Weights of a small audio captioner: encoder norm batchnorm, decoder width 256.
Rows from block 12 of the audio encoder, named by matrix and row number. Each number is 128 + 32 x the weight over its row's rms, rounded and kept within 0 to 255. All counts start at 0. Numbers have three digits each. After the name is the row's rms in percent of the matrix's.
# convs0: reduce pointwise conv (encoder.blocks.12.convs.0.weight, 144x144x1x1), inputs 0-143
convs0.12 104:057209097129145132165127127088133119176128095128129110017127040025067204113138088127159177183128120129106075123143117137128128128103123154123135121151162139126107121219128137146128216082129129130188030158059127183049127139137117161129128111157129128127130129130128093128129128095108123172128128135130119171128129129147124142173127122165128115128125129129129130141152147148127126176133107147140194117129129091127128128128131155129128
convs0.13 095:128082080126125128120071128127125128101128126130101129123090157129111129130128056128139129129209128140154123127202200187131127155214127115173076131242130126129035122105116128165137122116096130128131106081138128128125126129129130105115100112082131255119108128128126108133129131127129127193107140129128149144091101127197129128127069098135112105127206128124126132128123132130117155133130128128128116091128129128127126133152128130125128
convs0.14 104:129127136114132132059144112112128018128069136255129128072093062126127106129128162128073126130114160126134138124191098199070146074185129109144127065127128129052132238123130121134124128068111129158052133108128127127177128128168126128120080127129128118086128129052127090115132140128127098122159129130128082128126102138129128129161128077133129125129127103128129143138112052118128128107082128104082111128126127111130128127079119110116130
convs0.15 101:127177140207119127129129128128120170129188127127128141119130071125057246107233117128127128129128152093093165125118117128125128072128145127143128126127234114176125073185071125127155129100117127141127105163129126128127127127106126122127132128169136128219130123127099127149128123128098162129107146127129098132128113065126187129194093125128139085167075128124093128125139145172124210127061128116072129122128133145108097123185165129084080
convs0.16 087:130099126251187129107128137125144128108125054127129128034133127164060090122124078124127136133104170129130094190128152127119128107135139129129120055083128128115128130085127128127140130129129127139128090111141149077128101157117130162132136092172128138121128101060113143071227172129129128196202072130178128166128136155149123133195138068130130128128128204128174128138142049128128128127052127120128124125119129125145128140128114099135069
convs0.17 091:064129128146026120184126128149074161086100117128139019131036128129129121125126034194128166134165128118129150105232129128170084117128128163126128128125125121171127150128131146127128129109097167128160154127128126115123139127191128126128124049130151072189058127114027101130158071123151130098129152130129156089125114130198156137126163141125128127088130125127130116121126146074104106128117121128135073140130128128172128128113126134131132
convs0.18 093:135096207128128132119158182130132155131128006074096099195160129127128123248132156161116152127129116123149135128128127167228132125125126127133127126129151129131130126128128184059148139107169129111160122168125080153168128129133128128127193125117137102142127247125179000133127084125176129122128130144130185122128129131131134128112124186128127131116102130108132133135128128123126090165120093170087130126131122130124131175124124132128148
convs0.19 095:127134127103145127101034121128145133126106156125128125129124128171116128129139128131035018195127111128128128126152149128128123127149128131242120131121131122127132130129125064192128131124130136128123132123099209119126125147131148124037129085134127088157148128120129146150208052128093131128109060127222098147082129102125145120129176129128128125130128090156128198083091126093126134130129128238129127129126128142128143126128119133064128
convs0.20 104:042124222127194127127129105221151127125125129046128126138176147128088089127126126142141128107121127128134129172155128088119124129128129159125082135222101159127130192112148115158120129129126132132123145127137170124141170128126134191090136153123180174142100127090144126132133128128112129127129127091129128144050128128130113127129148127098131128116124129166151122128087127134151183128123128122130121126064130075065124129000127071137132
convs0.21 088:177130126128188122065130199133131112173130114199125112115199123128111128114129157128134126040126131110120129159176131128128124128128156141128122129127125126000092127141128128154125129130153124109133130129170129143127148183073128099150091126129124115130128171128130112149129103077043127116116128118130128128146125068098125251214134128128121130128128102131106209128090129126147128123188127091129128128128128126164054115128136143128123
convs0.22 099:127150112128129050155128194066130129026145194191055255160125133188062127126122120129114126135133178126128128125128211163131189133188128188119111130127131131140130155110125118126128128100127128125129152171119114130164124140129124137126129134152124129128199108094131071047130156135208094127074128126188129129128159127126128116122134103127116128095101127128128128025127134172127127156128115132128129163133102136125125125128123129129123
convs0.23 094:129125125128130173132136127128117128129129111126158128125178049128128128127108130126127128126170128054128125130133114156128084085140129130187208085156126163122126128051128216128129128118054128156100129128170129129133078111128128128127126128229123062128162139105156119122157172127151129234129126096128129128125093126147128134128128120063126128133130126113062128145141181208014143130024127164128128130134188127129130129123147128093129
convs0.24 083:127125130128128129085134127140118089092129132081125129130114151128124123060197206127128125128101000149127072130125093127183127126123129067123132107058128089132105161113127150122152129114117126128111202132128081232169162048128121068131109145137160129039125128089122122046127142126103144130129129103128127126140124130127131127129118130129128177106176115128124128128129130130082105127129109150130130128130129115127127128042132149126129
convs0.25 100:137116119135204199133042135128112133128131055130083099161094192124128130133129107126127128132027127144187126179116137192127156128127124096158104069128157173130125125145030197064128128100128127146149128154128139113119129132167129050103127128127128133124101164126126132213128124135140139121227127126120145127128136131237128129127126142127129130176139129146126133075117127130122121094127129128128117077142113126217079130129158128130126
convs0.26 105:100122148115050127125168128129129129135128129159129086008102133214127128128117166120067152128127126128126006131073072129088127133128130084055122127143089128130092128131128124129130064108129142109128181147090131127153129135125128128115055122126127166127114125173128089120128131114212126129120129125157080128125195128131118136128128120217127128052123038175053128127109129125123134130084130127128081118131140124124133159151129127128086
convs0.27 116:128129133128128140128129126144173129128139101087127058129127140136148152128068167126183179130111128126128128155128130162135138063166128185090196128129191000128089122128137128128074128128152140128128152145120125132128147095099127128190158174128129126127128213130128128118151081127127121128128129097190114156021156226142134140127128144107129099135085129129100183122213100140127128128134131129131060128127127128122135128173191131129060
convs0.28 099:133128125127103107128204089128158162127129108146128130122130150111104129249240122128131118125129144082132214128124250124125127039135129137128062078141127140127112123093127128128063128131075098128127129217128145129120122127128127094131128129129124161123073128130147128026126146165129065127127125128129093132134110121126129155129125128054128128127127128130130089127174127080132129056129128130127063151125129133122124108128126097176127
convs0.29 117:195128090128128130134124093129134142166129181072128097130129129127130130128204128107090127098134127172152128113127178116097129131091129128143128133080130121139115119149129188105127088203112127127151129140145127000127166173005154136190128128213129129176089128125127156127159128129129128213019149121124152129128115123114124125127105132073131128098128131128117128128072112127172123114128097128124130128125142141128128128129113128130129
convs0.30 103:202143128126129144128133086129180129153130110125189187129127135129114129165126129113062128126128094084129129129148127123040071143127166130128128129123118124065118073128141126007151117128128129128074127125130128117124183128096222151117127132126128129152148128082152110128152087128121128165122185129130214126156128120127107128207173130170127034113129132191092128140169053100109129129124148128021122129133152132126128128145122128085128
convs0.31 102:129127130127103177046128127130145134135042127127186126129126140130162129195129132129124208127128095146125127128188133177135097124165129130127130154113129091103125122129128132128137128121125244132128091097127116130128036121192113126151117123142134128162133128137096128150160128093146130128134126131155141126093067128128128128080104074128111000123128124128121137127170130159094143184122145141122128045128133126116093104144255132128069
convs0.32 090:114129139113129165074117092131128127120085128130116133175128128200130162124125129106117124128127129128127126234125208217129096128127128123128079194124133127094129131079128127154127097127125124124115127180127128128124165137056129133057169170121127095116131116127149128149125039134080122135123092147125125111122128153155146087090255128120048125125080135125128145127131133102141129126162129126128128133077049133125130129128189229183124
convs0.33 099:097129087128116128037178127135101119063129112044127127132084158129128088144128110123167072167125091073129129127125146152140131124153127096132130062130154199233155142196127125128196128149137129123146099131127099194061124147111117162111111131112137128104149128123128132132132128150125093129128113115150094131192102156183129106130002135186084202155121128120129128118169125130129118128152114109168131128135144100121157198128128189113139
convs0.34 090:127164092128128125225123132229129134128127115127111188131132128099142134125149103139113129128196128116132128128129146055130162106126208226129133127128119129174128120127169127139125198038127129127125124113091125128129140122143148208128091129069113132153129157129125175134128131100132133126129127133209255130130133128135171204076128076154128130080107099114120130100128128136128140126028128124132127143126127128126105126128131138152111
convs0.35 111:117125121203129125187127128137128123093134138170099151128127128093123129121071117128104101124128129040127090132141122098212081164137133176124107146128124141183176128166129129102124128148130084121128127201128125210148127126128131143125176115128128101161127088131128140112135124140023129126000034130135049135193130175128140129112127088111119128135076138130146129127128125143136130130197128139129227128127125129079127129114116123089127
convs0.36 097:104129041129152125133124105094122133076130080120128128100109169171107083095111121119126128205120189064168132127178150160138128128127127129128129129145123174128175160220076070155128110111127132120131126129127240164128079129111123170058124127120129127134129129122128198169128138113117128090126128130126075120127043127169252136176129128128090130122127137069137076126132128100110071132122131166132127137131077128121128130126065127127102
convs0.37 113:128095118119121128129085129130072202134132128066128127042176126124128128126119130055107130128129127137128132132061130145112103058124133128221128199129134106128122041150190130116129204138052136128118037128126129130132129053084128069110130127038137087156129063182081140184122078104127074123129128130130130132130118070129106133129125155128127128148128174127122128128125128119079128127107128129128131128134135125100203098108119128124139
convs0.38 085:193112129145087090128129128128142129096055125131149145188165081133172145125146154190193129146138121126130117128127138147134136109139056131121129128084132128141147126130104231078130129128128128126137154111127125198129127121255171069151122110132106134110130127159141140188129130140128127203128190127071128146171144076204138083125127044149128118154133029130128128127066129096127113129150126140128151129140088160160117129144128137163122
convs0.39 109:152127129130161097116131127156094219053136123128128084131099133130075107128067157117196083136089134107129215076126126128130134129084131159129137125170195159131154129164128103127116128078123129052131125127144127134128128128098093185126083120128147140128139128148138127128128082132128159091134091110125070109125090063180129100128129000140106195150129128143191145082132026125132129140123099146175128149134131128110091158115089134143119
convs0.40 075:154085128128126104128129058128093129150043147107129053128130128129128130183128127124127128158121113143127126128128128129107125129113133130152082130129128048129127129131171120129141128139128129181128129128108123130103143129081128131141103130129127045203097130171215150125093128107159093129127102116070129081122152126151046119128255084085128078127123117151081133230120128105128129215161148163106128128084201129125173128129128130128129
convs0.41 087:107127129127122108125135128130082127126107127213126129065106122176081129098126126109128084126087112133196207160076129126163150091125121137190131097089131128127177127128162139129128075130128030131128132136113120127065095131240158128131127132095134185092123140111031130129128084162174081150084127128136137131142137129088129129047098129166128082133130091106193129096116096129147105128160128128129146133134127128128200057128063126128125
convs0.42 103:128059125123127118125117125130115128071096149163121131083117128138128129139069157127128133122147128128128134117130152127187080130113122122127126109147173129128109121128143128176125071108119129128129232126096002075168128128125114038128119128121055159078127201128132130127140197129128127064128091145126128130127133124137101128139113191149185102142110126134156152117170123084129128128140133225129130162109149255160133147126126131170138
convs0.43 092:076126128118131156128129128128151120104127062151068142128107128130128128128127123096129118115167110128119128129157112128128073119052127128220071123034127128177127130129129128196129124141117126099138132130127133105129110129137085129127127118131126128130173128010050129080161128072129128044127077155065092161159075085126126128128129113122167129126101095129127122128157130144091170146128075098181125128140128129094132043026064127137128
convs0.44 090:126037141115134119128129109142121130125127128126142113074151166166122128165153205128134058129144127129128128202151099127136132125072117129129173134112123126137088160157051213102039127124128133127171160199125128138155128129195127082180128126130041106088143139128128129195085031128090101128129132164129155120194127127103129136124123120137128191090148128115128127130226169128120198161127150128130135117126116094154119141138101130124126
convs0.45 102:157127167091129128129128132139129129108071118129128098092148127077128127176127110147000113091129129189049176101128143128121120047141113100118156129072126165125128128128104104128112128120141132173133129121134128206120129126134101142198130092129121128128147184127130126129131129152143127255199128127137127131127102160134225144121162127128128156131163128095125160127209130205119131142127126121128129166119177128150127129163126122128126
convs0.46 089:059131129150125148127175121128128131128129115086130136113029125128127128136129133104138123124103070122127130034125162127133153139172144127109124111128129129128127151127011128128185118118193135096127128138154140113128060127128114125128129138129137098128128099128118128131124127126064126129076134120026128126129088200128106137226127052104164046128128129180217118137176126070143126097196127120130073132142131120137188128127121122129128
convs0.47 095:089132012127127121126132129129104125122100110134131103065116096036113129124162154128125152128127168112091130128112182128103128051125147130182156131125070094120129134126128141091128173108130125126187103173058128255128128125164129130091148136107056105128129081120129153128128110136127148138127219165127085151127153146053128053223128127129128184128127141141128129152129128095129132142129123100126127144105113124127129190128076124123128
convs0.48 090:128139155128127129121234089128089128104111196128146181128100127133124165128192110233130127194138128130096133116129095128129122098127096215100130113130174116127127165128114170168177128111128128157102137112180129063167216143128118146127130130111132132192128111059199155126130130123128157128159126129108127126131101130188128128130207134184128127161108076156126144116128128128132255150139132129124157127128127127120127127165184148135131
convs0.49 109:128135141137163128116129074132140177128126116148126128128133191127095128128096187133142146128127099117128131054127134102065131128123099127124110119004167112128137070125128092097202128126128098159143035127127136123127128144128127182026126163128133129127119129132117185128129127112126173109131185129130207089064100127114134160128070084108119007145188051110129169096136129130114129129064135127124129153144117127113104129127130143128123
convs0.50 078:012140096131148128087118058123127112131164138086130126128100133111127130129201126154126130132126128127129144126079131129129169125116138128138130027145129118127070090137036125150099134152132123131130128114131140173122132097126134162255123130131131136119134140060129129152133127131114133131125128136128074122126102059138128129131128130126126178127127121119145130177141056128140119129097124090142127105114032123127127144124000128139129
convs0.51 103:130142134198128128166198128166128240130226129125128149133129138128127127128127194128128127129143115155128128118126129194133156133126127055133109127126129115128166138118179128082127127128130129122125128186138027130126166150125107128089148106125128127131091138126128129127114140100072211129169125101128129133039121128133128175147127128147111064129130118126107211129106144124128127139091131190123000148102122129143131109064127178128133
convs0.52 090:128126131131128038128129126141132096038064129077094144125130104135125130102094127110121157129134128180132128118000130160108109060131074133123146103128132130127142128099128131118128107132180131084123129134128128128128133026127125187128127109117144162132113128091135129128131133160101115129150127154168128182127128150214130102129104128201164091128127114179128131152129127147129127130083130135129144139129193123074126127117000129128129
convs0.53 106:128127062167054131123127165114143144117128128128127126131081129114128137135128064128000096014128144129136128218126108138182128112197149249130127073138116127078127128128093106127123100125128110119129045130142128128127149129153110133128109114151128128130089139123114131129187130106116017128129149128146124145128067129129127108174127131134120143088130128135169081108198128124136128134113125127183128128126124075129136129131116127125132
convs0.54 090:129105133127039091128130127131099133172144158133178125130127144056252113126126139171142096133124125040086130125091152131207185129128133127129116032130124151133107128132128129128046127127127127127016073120123128128131128130133125126141124122124137125127128141055206128136112128126129128175157125219130121128128126127060124130147165127127128128133130130128126150105120110069128134102126236146094129145128123127129132124124108129128188
convs0.55 105:207124077146021088129127136136115166137145145208170128144141198129104129131123125124122078128074123127181110128131077113184125130146209146126129148043128128191156127128162103125124112136202129126093133161098120128167128169106119106128129129123122135128124126135123131122128135155128183148119127113116152135108169209128127128087048167127010099128124111128137066094129105132201128090128124131054126131130110120156136126116118132155128
convs0.56 091:128131128128090137129128122130214128128150116117126125103040121142127115126129223131157123127129176128126130125122032103085128089131128130128083090094131057131191124141128129126136116128129130129110125127150128019128108133133128129107078083124141126110056133075124165127168080138129142122039130182127075205117130080127098127068131127114129129122115118128126128128129179083124126126167173128130128126018152127125203171090121129130144
convs0.57 116:136130128180128164069083129153179126092127104140129159156083127179130128169128088128128129127130126126132119128189129106130255128125213123048198038108130086130128102129108129135128121198115168206126172128003127128128123127088145116138139128127126130129112163085110081098112078149151189123092129097111130191128128160112119129123125135129126128126132133128111129142128095190104100127127128127127066128126127132195127129129128129126096
convs0.58 106:211141230126128044219144127142131132124128095128150133130143255084127128120126097133178170153060167128130138101165120126224118126101129113129105126164111134087155129173127137116112167124136129122127116077100126128171121123159117128224128128125130127129142129184123138177136131144127128114129129128215128126201179128128188122169128132125127154133129082123129176129129127102128075132129129126132085079125119129127130117121108130128178
convs0.59 099:059123152134128126205130146174134129127127026141128116129058128127128153095094128129127145215128124128133128148146231225137146128130130128129178125127111237118128092129127137128110132186129129142128078129086125128137126123132126187127129152003139128120131127177103128170158106143138058098128216125129126133128109168128130216129125117129128127129128129093129126137120127132135139128119128144164123128123108128135128163157052117128127
convs0.60 112:202128023126127128147114121099128161177098146130054125129127126107103125127128112129098125168128121132131112129123031129092127125123119128127098130123158125126129108130133140127125138062072128119007121127127140080122131129078080131067129130128140175127128126137054231151120068149149129128130128128119130113128128124129136128126103126105123144149129127104082129188122103151126114129146079128128168128127139104255151145134125029128126
convs0.61 100:128129126129130090055125128103127130130127130099127128131127129128128128131130128177122185128128227132131225235160123103128130131144159094122130132168121128135127128125126128127115124128234128122129129128111054131128127143141172081135152137126128151124101129172131114177140107128128130126217126128128121127128173132128107129128128129104110141162133138200128074126127047072133109214131147117130151110130128117197119127127049100255128
convs0.62 106:127129129130113108101129153127129126159042121131126115210081121129131113141068129110136128127128099065067135131128150128127128128152144123130052069128127102124126170123129123102081084127125124147157140065143113128129126113245112127127085112128125128125051155128118129136128095128146132170118129133104126167126129082127099139132128138026143136126057143113131128128127149016129128098145128141126055129126128127128129255061123140123127
convs0.63 105:185182124164131175162152146147128127127207134133150140128168132076133094196187128106134114127111128128130128129131131111111128128092214053117184244132169123158125113125146073116114128116169126149128135128128128080135127117120152131127128073127131128157127189129131059153125087128166065249116128107129141115134189130099127138131128128174090129086140223131109148127128108126125128098124154054131127129128129106127077148129187120128134
convs0.64 101:147124125164128103166128000102148088128128128127175126127130128128197128079127123128129147114163132128140026148160080086097208131123088118124122060127144130125133126091075127031205091129123139120112128126128127117137175127089127167141127129133129085129127126129133124061126127147128128157129136125062117129110133118125128128127129129131129139093063093132044128093124135124118127128129102110127063048142157129127120112051149129127129
convs0.65 103:128125145050140076064126100111127129130126145170129126134114129128133141128121109117083128129127140128128133222128177097129132055128127128126128128180119134138128204130139141129125126206132154191127112198125082164129155122040133111229141128083159129134125097145117144167204128129176125140115126130128127098131178104128128127207124128128094057129134128128128144098119074190185127136142129127130235090102099128136144186175125128120135
convs0.66 104:085160176128064128092139126103127057127128124116129128128189136176176129160204091104127138128140161086185179109196127128113146101108130129128086128126134030127128125127156077099153179089119177097129162123128107128076125101134162094109109151146142128127061128125155068106086129127130128128078138129129127118103126129141134134211046128125130077134118118129131121167215129000112129143117129128114131131131128109128129129122105173111104
convs0.67 100:080128128130128021131126129130128203128129073122122224154117127177128128128166130172118134128204062123113115128120127128133132128128120156128130125150139199132110130036123130126128082132142123111110126194126127058143212163065129143128123129123139103128127121120097127130129128130057132128178092129125129127054130134142158123126126049131121039130128128116113130129129087129128139127072151128132128182103126128130015153129127128117068
convs0.68 093:128125091100181120129120150130128131133154128244125148131129152089057032127074132110189137132128140129104148126016104135130150077102066177187128158128123127132124097133166129129122119128060133127123128138128129186127161093129108108119129097128224125130092077128101128098101108144102128074079110079041128101126144086128131127116135107128121128125099129128116131033137041126129124130154128128162103123128112127128075128130108128124137
convs0.69 097:128126188140121078095137128134127128128128156127128082058076114131100123010127128166129127120127115140131225128121128128148128133128202128239092120128129088125241130129182127128127125128160127128073115119128126098120128123108127127129096128128128129127128104062119129123127088148153093129166127128127228158127129128160128096132127002122162128151089125128201126128098125092131130127129128128128132082086127123133127091149102091171135
convs0.70 096:128131126129135128128162139127126126125123045169088255126105127130126084048128128129163129129136113025128043146130099127094166132201126117130127066128190201165135129127101150133129128126130126125055118228127128133161129105109017131123130127128137186130134124128129155128124130129128119130162126091104128128040126141137130128120123117117115160130128131175116112157131129129128128116129130128128130127127140168093025132134130128126129
convs0.71 095:128127080146127128112126072129159127128132169101130197116128169128198165099151182092100141129125000126129128106129128131121087087129128128128129077132114119097059128116094084079063131128127136128128063126128126123183132127123127128141127120129145111121165129155153130091046095120131070128102129115176130128164129076138128122128129127137135000128126127174127129108125125128095082130143129129110121128191212039190128125128150128125124
convs0.72 134:088125140034128130129107132134120117161129199155114165129127166139129127116229151130091129129143121193191128120126180128145131103127086103088126130144134087126139118107127132103124171011177155173127129068108128130128184127134128128123132130052136130122124112164128126116118125046126131129141128127127127129180079122128132136162121157176100128109100128104076060122126127087082128130019070128169127121131129150103126114034129128089129
convs0.73 096:137133128190129129153128129129128129132098129144128131120126145150077173130167126129082129146109000128129131128121181131097161186126017128083129134079126132127116128129157131096128117130129132127135154144162204125178126131175179130143130223188124197078130129128107131140172094173128196135146128115118117190128127130116129140127124128130088141129126130130124127148123129127137127128097153079147174130113129078044128074144152130128234
convs0.74 093:127196154133052129163127126126055067185128113153041127131071206129137128128129107126127126128198126096126128065166110192205054127128161128107128126025128114114128128128125086137183145134073165099123128128135138071131208112144136128130078128127128161127128127107177166128126125127126126129123133141128118123115130143131159128074127058128128127125128037129099128127127112128128107107136146225139148135120127128125119062130121129165126
convs0.75 104:092090129128072127077129127128127095128124095132029128127019110183123129128190074127107129094094077066097128153128043130128129134085128125129119127128123209128113128091142129089129127091149115128151072150195133164128128166041127122138117128136128147072132163107130139144143136128128128126091128125060169128048127071125154129129128118075116143126025128128143129128121140125113154127127052039128135128128116128105129128130128131125102
convs0.76 105:092170098113127172128229111116127134125133120104124132071120048124129167154158127172045128124126152080094128128072121110120144127091129123128128131129173193128126182125085081128138130127105083129127129126152128157139086111130151132074064126094135125127153127094129128129091130075130136126127053128185119156129128128143137129133117120131165165128073128205129127128218128091128128167116168128038128126126253108128145154130165079120094
convs0.77 093:128024146175105127133150128127127160117125149049164133054127125122128128198190128129198128129183128128127037121164139131112177128128124124051159131126129135128083128122128128142207121123123128127134123136161049129068112104129122127127176144143157128129128132158154187129128070084128150120123128126120117128128093128114128133137128040129052114129140128199127128139125130128127127117128081150093127080130210135135130091143151025121121
convs0.78 089:125177128126114128120127127084128129131107233121125129145106126135128126127123127129113130112129159155166118135128128067132128109173127132135131130117130087048125127126245127124126129129153129113178071071170208156110128121128233128127132129241113127127115128135065108130127093132128244128128138101127049095112126128128126164159127109129127110112126134130075127156072128128128144126127127124131119128129211112067128128136199091129127
convs0.79 099:009130128158128086062224132161144128126123117130128129144094107226106127107074241198176128115129129121131129050129098183227140128147128092128123095168127128128124138127127131080127098128133171128126132067130134010070145128130161132127088173126129128131142127103127128117133135128145126128128177128128127142127127105128127127129130129128103129133127129132182127062097128126143127110107125128077101128127081126068107130121119125128129
convs0.80 098:130129126128129119099121127126130131126198127138135131126128128127172096131090116117128128070130106128139126125125127124111131128130128126117026136121234130128104129127199185061078101112128205149128137132190128129015126127124050120191129129129138127128129133130131108096102128124149128167128128128128128179128126126098115128128108128069122099127230137119125125115034074129140134142090137130173087133114103069133126162065131157182208
convs0.81 109:127109126126128088128222125127130236133127093129126128125128128091145126148147042128128030109120156100124189128120128122155128125165130197129122082128128126090119128130113111202118127128135123064118127128127128097121127126128131129019173128127175104127127128000128127130113118152125127128069138131128132128169127101084127124142132119127129083149129089120129115104021128066127152128129126068115132167102130130111131106102124127072099
convs0.82 102:216147121116129125176107172132150077130134128082080128101127090187101129078127101134113127099112124158065057142171071155127092131162129129130142124128127127131129127117224128169128136094128134146130130014078127099126124128125118129116094097128057110116139128142131131000133187130123125103129126128118127139126129117124120128135128117137255133071120092130068104129121134130127128131117126134128118127128126129133059128123126127102171
convs0.83 098:129156112128168138129130128102080111199224126128128128130104113151125126127172131120129148181131110127128106120126160128114128127042093126125128127125122126129126160127127176118127121128126157128182124128124226127143137069128000128126095128181129127148211129158106111218124109119168126080129168127171139125187096056113182128126125125184073060127128108154104127128130142131118091135125115132161128129127114128130127128065128126124128
convs0.84 094:135126130128128129096135120129128091095130145255159128129125128049131127133101126043126073132130163139212128126127123081129146130130186128168195136048127134186177142127128108125128128178125129128116153129127129128123108129124152128103089131178129130188069080127130130127125124148142143112128186122096114128133122126130121009125193134149154093129124208140127127137127100124130099131128135089127150131125146238069174130128128128131128
convs0.85 103:086129182171127183128126111136126092130127093128142128127164127128084128098108127107070064128109020139128024169127128131128101129106129131125133128128114131126128153128139100215129128128057128129149214128126041217143143125152154122129126130197128154111130123168128136128129134128030128121159128126177124127128127134185129139053154025134216130128124126128120128128109123083128128130072138129123129128140109122127130129135166129120100
convs0.86 084:255123114129117128126132172126129128132093130116177112185135128125081128130128130117127129187095073129197155137143130098127162126119132126111117127121127089116138130099122126120059100128145133123182125181146129128123153128125120062131129131149200153031134135125129129113128129164137141169210130069131126130124062216120125135146129126124148187129122130144128128091126132128135128127070127135126128134125115112132128128105102130128158
convs0.87 101:076129130149127197126127128128128130133127127141127053132124126193136128158127131139128147129125130124066130127125133143062119164129169000127145129110112136125127132129129144096191125101117074109143135147128128127157136128166130123032134213168127115129128128127136125127130129128133108044008186129107116129133104128128088127129255127177201137125128120128128140128114127122130127131103182103127126129158150126128099129173127078129073
convs0.88 101:133127128128125195123055128127148132129127113064132122127132133204121173129132008141129068129130127087123127167207125127128117128128127131122166100095130130129126119212160129153170135167129129127104161128128127129127128135126127128000170127087129072128127128203220128121080128166128127127128128125134171129128180183094126129095186122119126106072128129191113128128126121142127189129128127128128127208134128120082130123129129133128129
convs0.89 104:129129113147128197126134167121128130127127094123128130127126128093119138128126185124127095153131104125172111128136128166191120128096137128125131128132141213117125127072131177131128127135111105128114129130125164130135127087118166143128126129196060124128128161101130130056168126162149100170072122125124103128127098129128124127129197130128125133128164202127101153129128123255128041091120191164079171072093211130087089124138117147140131
convs0.90 101:180127131147129125102125120144130108139127130183152160130128142116133127120148093133126106028127094128135127135089127127135145177130127159082016127123137127130136115129193128128122064124121107093128131081155119125157140203128150065185085090127143119107139132125096132125124128191130100168041082088124154132126000128134109130152113130128099128078128125140128130129123122043126131173128127130128126129123127131222126141134062127127128
convs0.91 106:101170128128136111129129130080127128236128127128134153126122107125075125032162126128148128123100125067128129127113055128100000110226129126127128134127167247129128137129128088129130133126183129126128137127128127128108099128162126128078114126202188127126135130126080066079110131128126127127128127152127127119128133156130128208128117121087167121122122127092129150062131129129176128129163129133109123128124118128102129182128122129037127
convs0.92 105:135128135174191162126110132128130114195125128146133129128127128112177128127125128126130198127131086132111128184134131127127128140129112135107129147138132127085142128132154085126124124129113068113129125090133127255123133128130127205086128127128126126031128127244128135083195201129207126131128128133170125115130112127169129128127159207127128125129118203224127127153123075145127125128133136099180129170093128127128130131182116127054127
convs0.93 092:090130118066117128128130133129135046128152178129018090133122129129129162036127247169092181124131128128127214130128125083138128127114123115121084121131080131127128128129181109125158125128053138083131127153136122130088127127131128080123149123132127127081136133127128074126128085174126128099166134127123165062081120133127165200142126129124128173181127195065150128149154127117132129127130127174164111223101131129133084149132125127113128
convs0.94 090:129129131133141118129128096131128150180024145150103017129126112127128109127126127132178132146127129126127128160128136148174080123110094126132129119128072128073129053130129129127128159113130112149130088128201128129223128127153131128147128121114128187211124157130139128042150124128166136124123221128161110128145168129121131116132132101194033024127121129163097127128095126140129128136052126128086126130131128134128100150164196116109125
convs0.95 101:125128137174167078130129133123116174162119172122081227032129129124109127128129153151127131139128128129125138098121162065098151129128191133102123089161105152131128131063084128214128150084101125130125093128161090166128129129157128145053071157128111127129116070128120160214157134120128098128133124111127128129186099160129128127129109199107153098127075131129127129122128127129128128127128128142127135110128130064108115188132000128055071
convs0.96 093:128152126129102148123122128127140128130124143127128138036127126146093090128125124063128224133128144250126148153141224045116128121129122064150125128105106066114128125132128124133128127129160066116178129128130128146131128121127127222122128101065126125128210187171072129129058156131146073129127093139131124144127128124146126129124127124126129148205099129128128131128159230129128127130166127127128131077127130175160134066128126113136113
convs0.97 092:141124126155146255130086125126129129132133128131223069128129126099129138162153109138138248125019129170044128128129128127126129014125126144164155101129132124125144128117133101089139134128130131113112127128127109124129153105136158132115128128107124127109120153127170128126156108123128084126127127190133135125087125124126129116174161161117129061122084127179113129125127127153097078127093081123128089128129100142128106114129159146125010
convs0.98 092:096103128127172123130152032174128170126138128127149128127125124130128128127127118126079060093130132128136130125087125130132133144126129112152126099163127129152131137124145128130180075121037140127128255169136128115096127126128130140116102071149129126128131129128141087131130140121128117076068142128104130128126128123129116061129170048162209213071099143128129124089129140100137079093000123128127125130128052128124129129094131140131137
convs0.99 118:151121132127121129128131128130118155000155121127101128133028129125129130141127176142126129182129132125128128143130180128128112128129113146042128133132229128099169128121127093128129128117131129129126138128227114150127127117126127131088129127130125127110128143129137194128127126126124130110133132196216135060192147152128151153131131085030131131065173128127074170129129174128132162129130093130064126146141064105129181128128138129128138
convs0.100 108:085127075128127153176091128074126149141131128128068098128149129120043111114091176165128128126127080123130126128128126165128127128128129144193128148105128099131128126093117162129143128129122127127127119148129128052107128172165233189081116127232154128128129128129179129171188130124128109128101148128204137156229213105131093128123128098130128106088105143127149053092103129130123128149139160138121151120128128105161016128099157128126145
convs0.101 099:128122126125140128127130112134211135173043127128192039127180176171090131128122055136119129128175127156129127126128128153128128063122182216131136127128129106129166100134189129038129129129125121128125127120128102128129134115219145128126079128126128042143129131129095128149129115142125127132124127128127130149038112122122087126094145161035157126049102134174121126126073130128128128165129153206126129099128165128127085091127094153129128
convs0.102 089:101128111159159119148129180127123128123117125127128135130176129177122175127130128126145000144129113128141067087132103135130139128129125130108077129177134127128095131127128121198139128128111154129131140099131149128128128211135108145127128129135121148130122096129130128131127127144109128125129026196129128128127129101224109115129128129128152129083098136200082129185232128247127117131136127085091128131127128131128126128128129044124036
convs0.103 098:140130130159128086201117119130110128138134059085131129133126128128129133096114158129129166128219140129127121129162118130130098159127127116127129129128101127131128164128034131121128068170097130164128128127128125021089128127132126123060124129196128155141091128129137130111123147125132174117064129039164129127020126145114129153106101127125115126123087081130162130089129143076127253196128121131148119173128120219127127146127129132168140
convs0.104 102:139041182127127145129128128127131127168045127124130083128193124124127129109129115128126128132129187154129127107128127137136151068130125128112128146129128135098050127127139016090127127070129217130153128128128129127128129129127135127123128135171195040170133126129194133129086122129235128127106110133139195127129134140130126221128195122123127123113131128148124255128110127128128136202124136121124130134128122168132123121127137126128128
convs0.105 096:119130130128128138121114128128058130125154127203155125182128130152129128134127109107207124127128132129132059128115129133138127079129184127128110170125127127207128079131125127119126128182126132128213163159128125210128127055126128176129152042130092175126161126101141086079102127054129128138153133088060060024128128129166111128147128129128115128128129130165129066128127173130128128128129188129128132113099141128129175095132088128024136
convs0.106 114:130123231130089129251132113173129058119128131127128114150129167141152128044121151121120088194123138107142100120049125128129128166172188128119127144144029151127126130128128128126121175115179128129124087132123139142155130123089128127119113128122128133128116128093133123126129131127121118129098126126132090116114121156133054059121103112117129076117126127123128129139122125146130128136117135135128102119116125000125099071209128106188162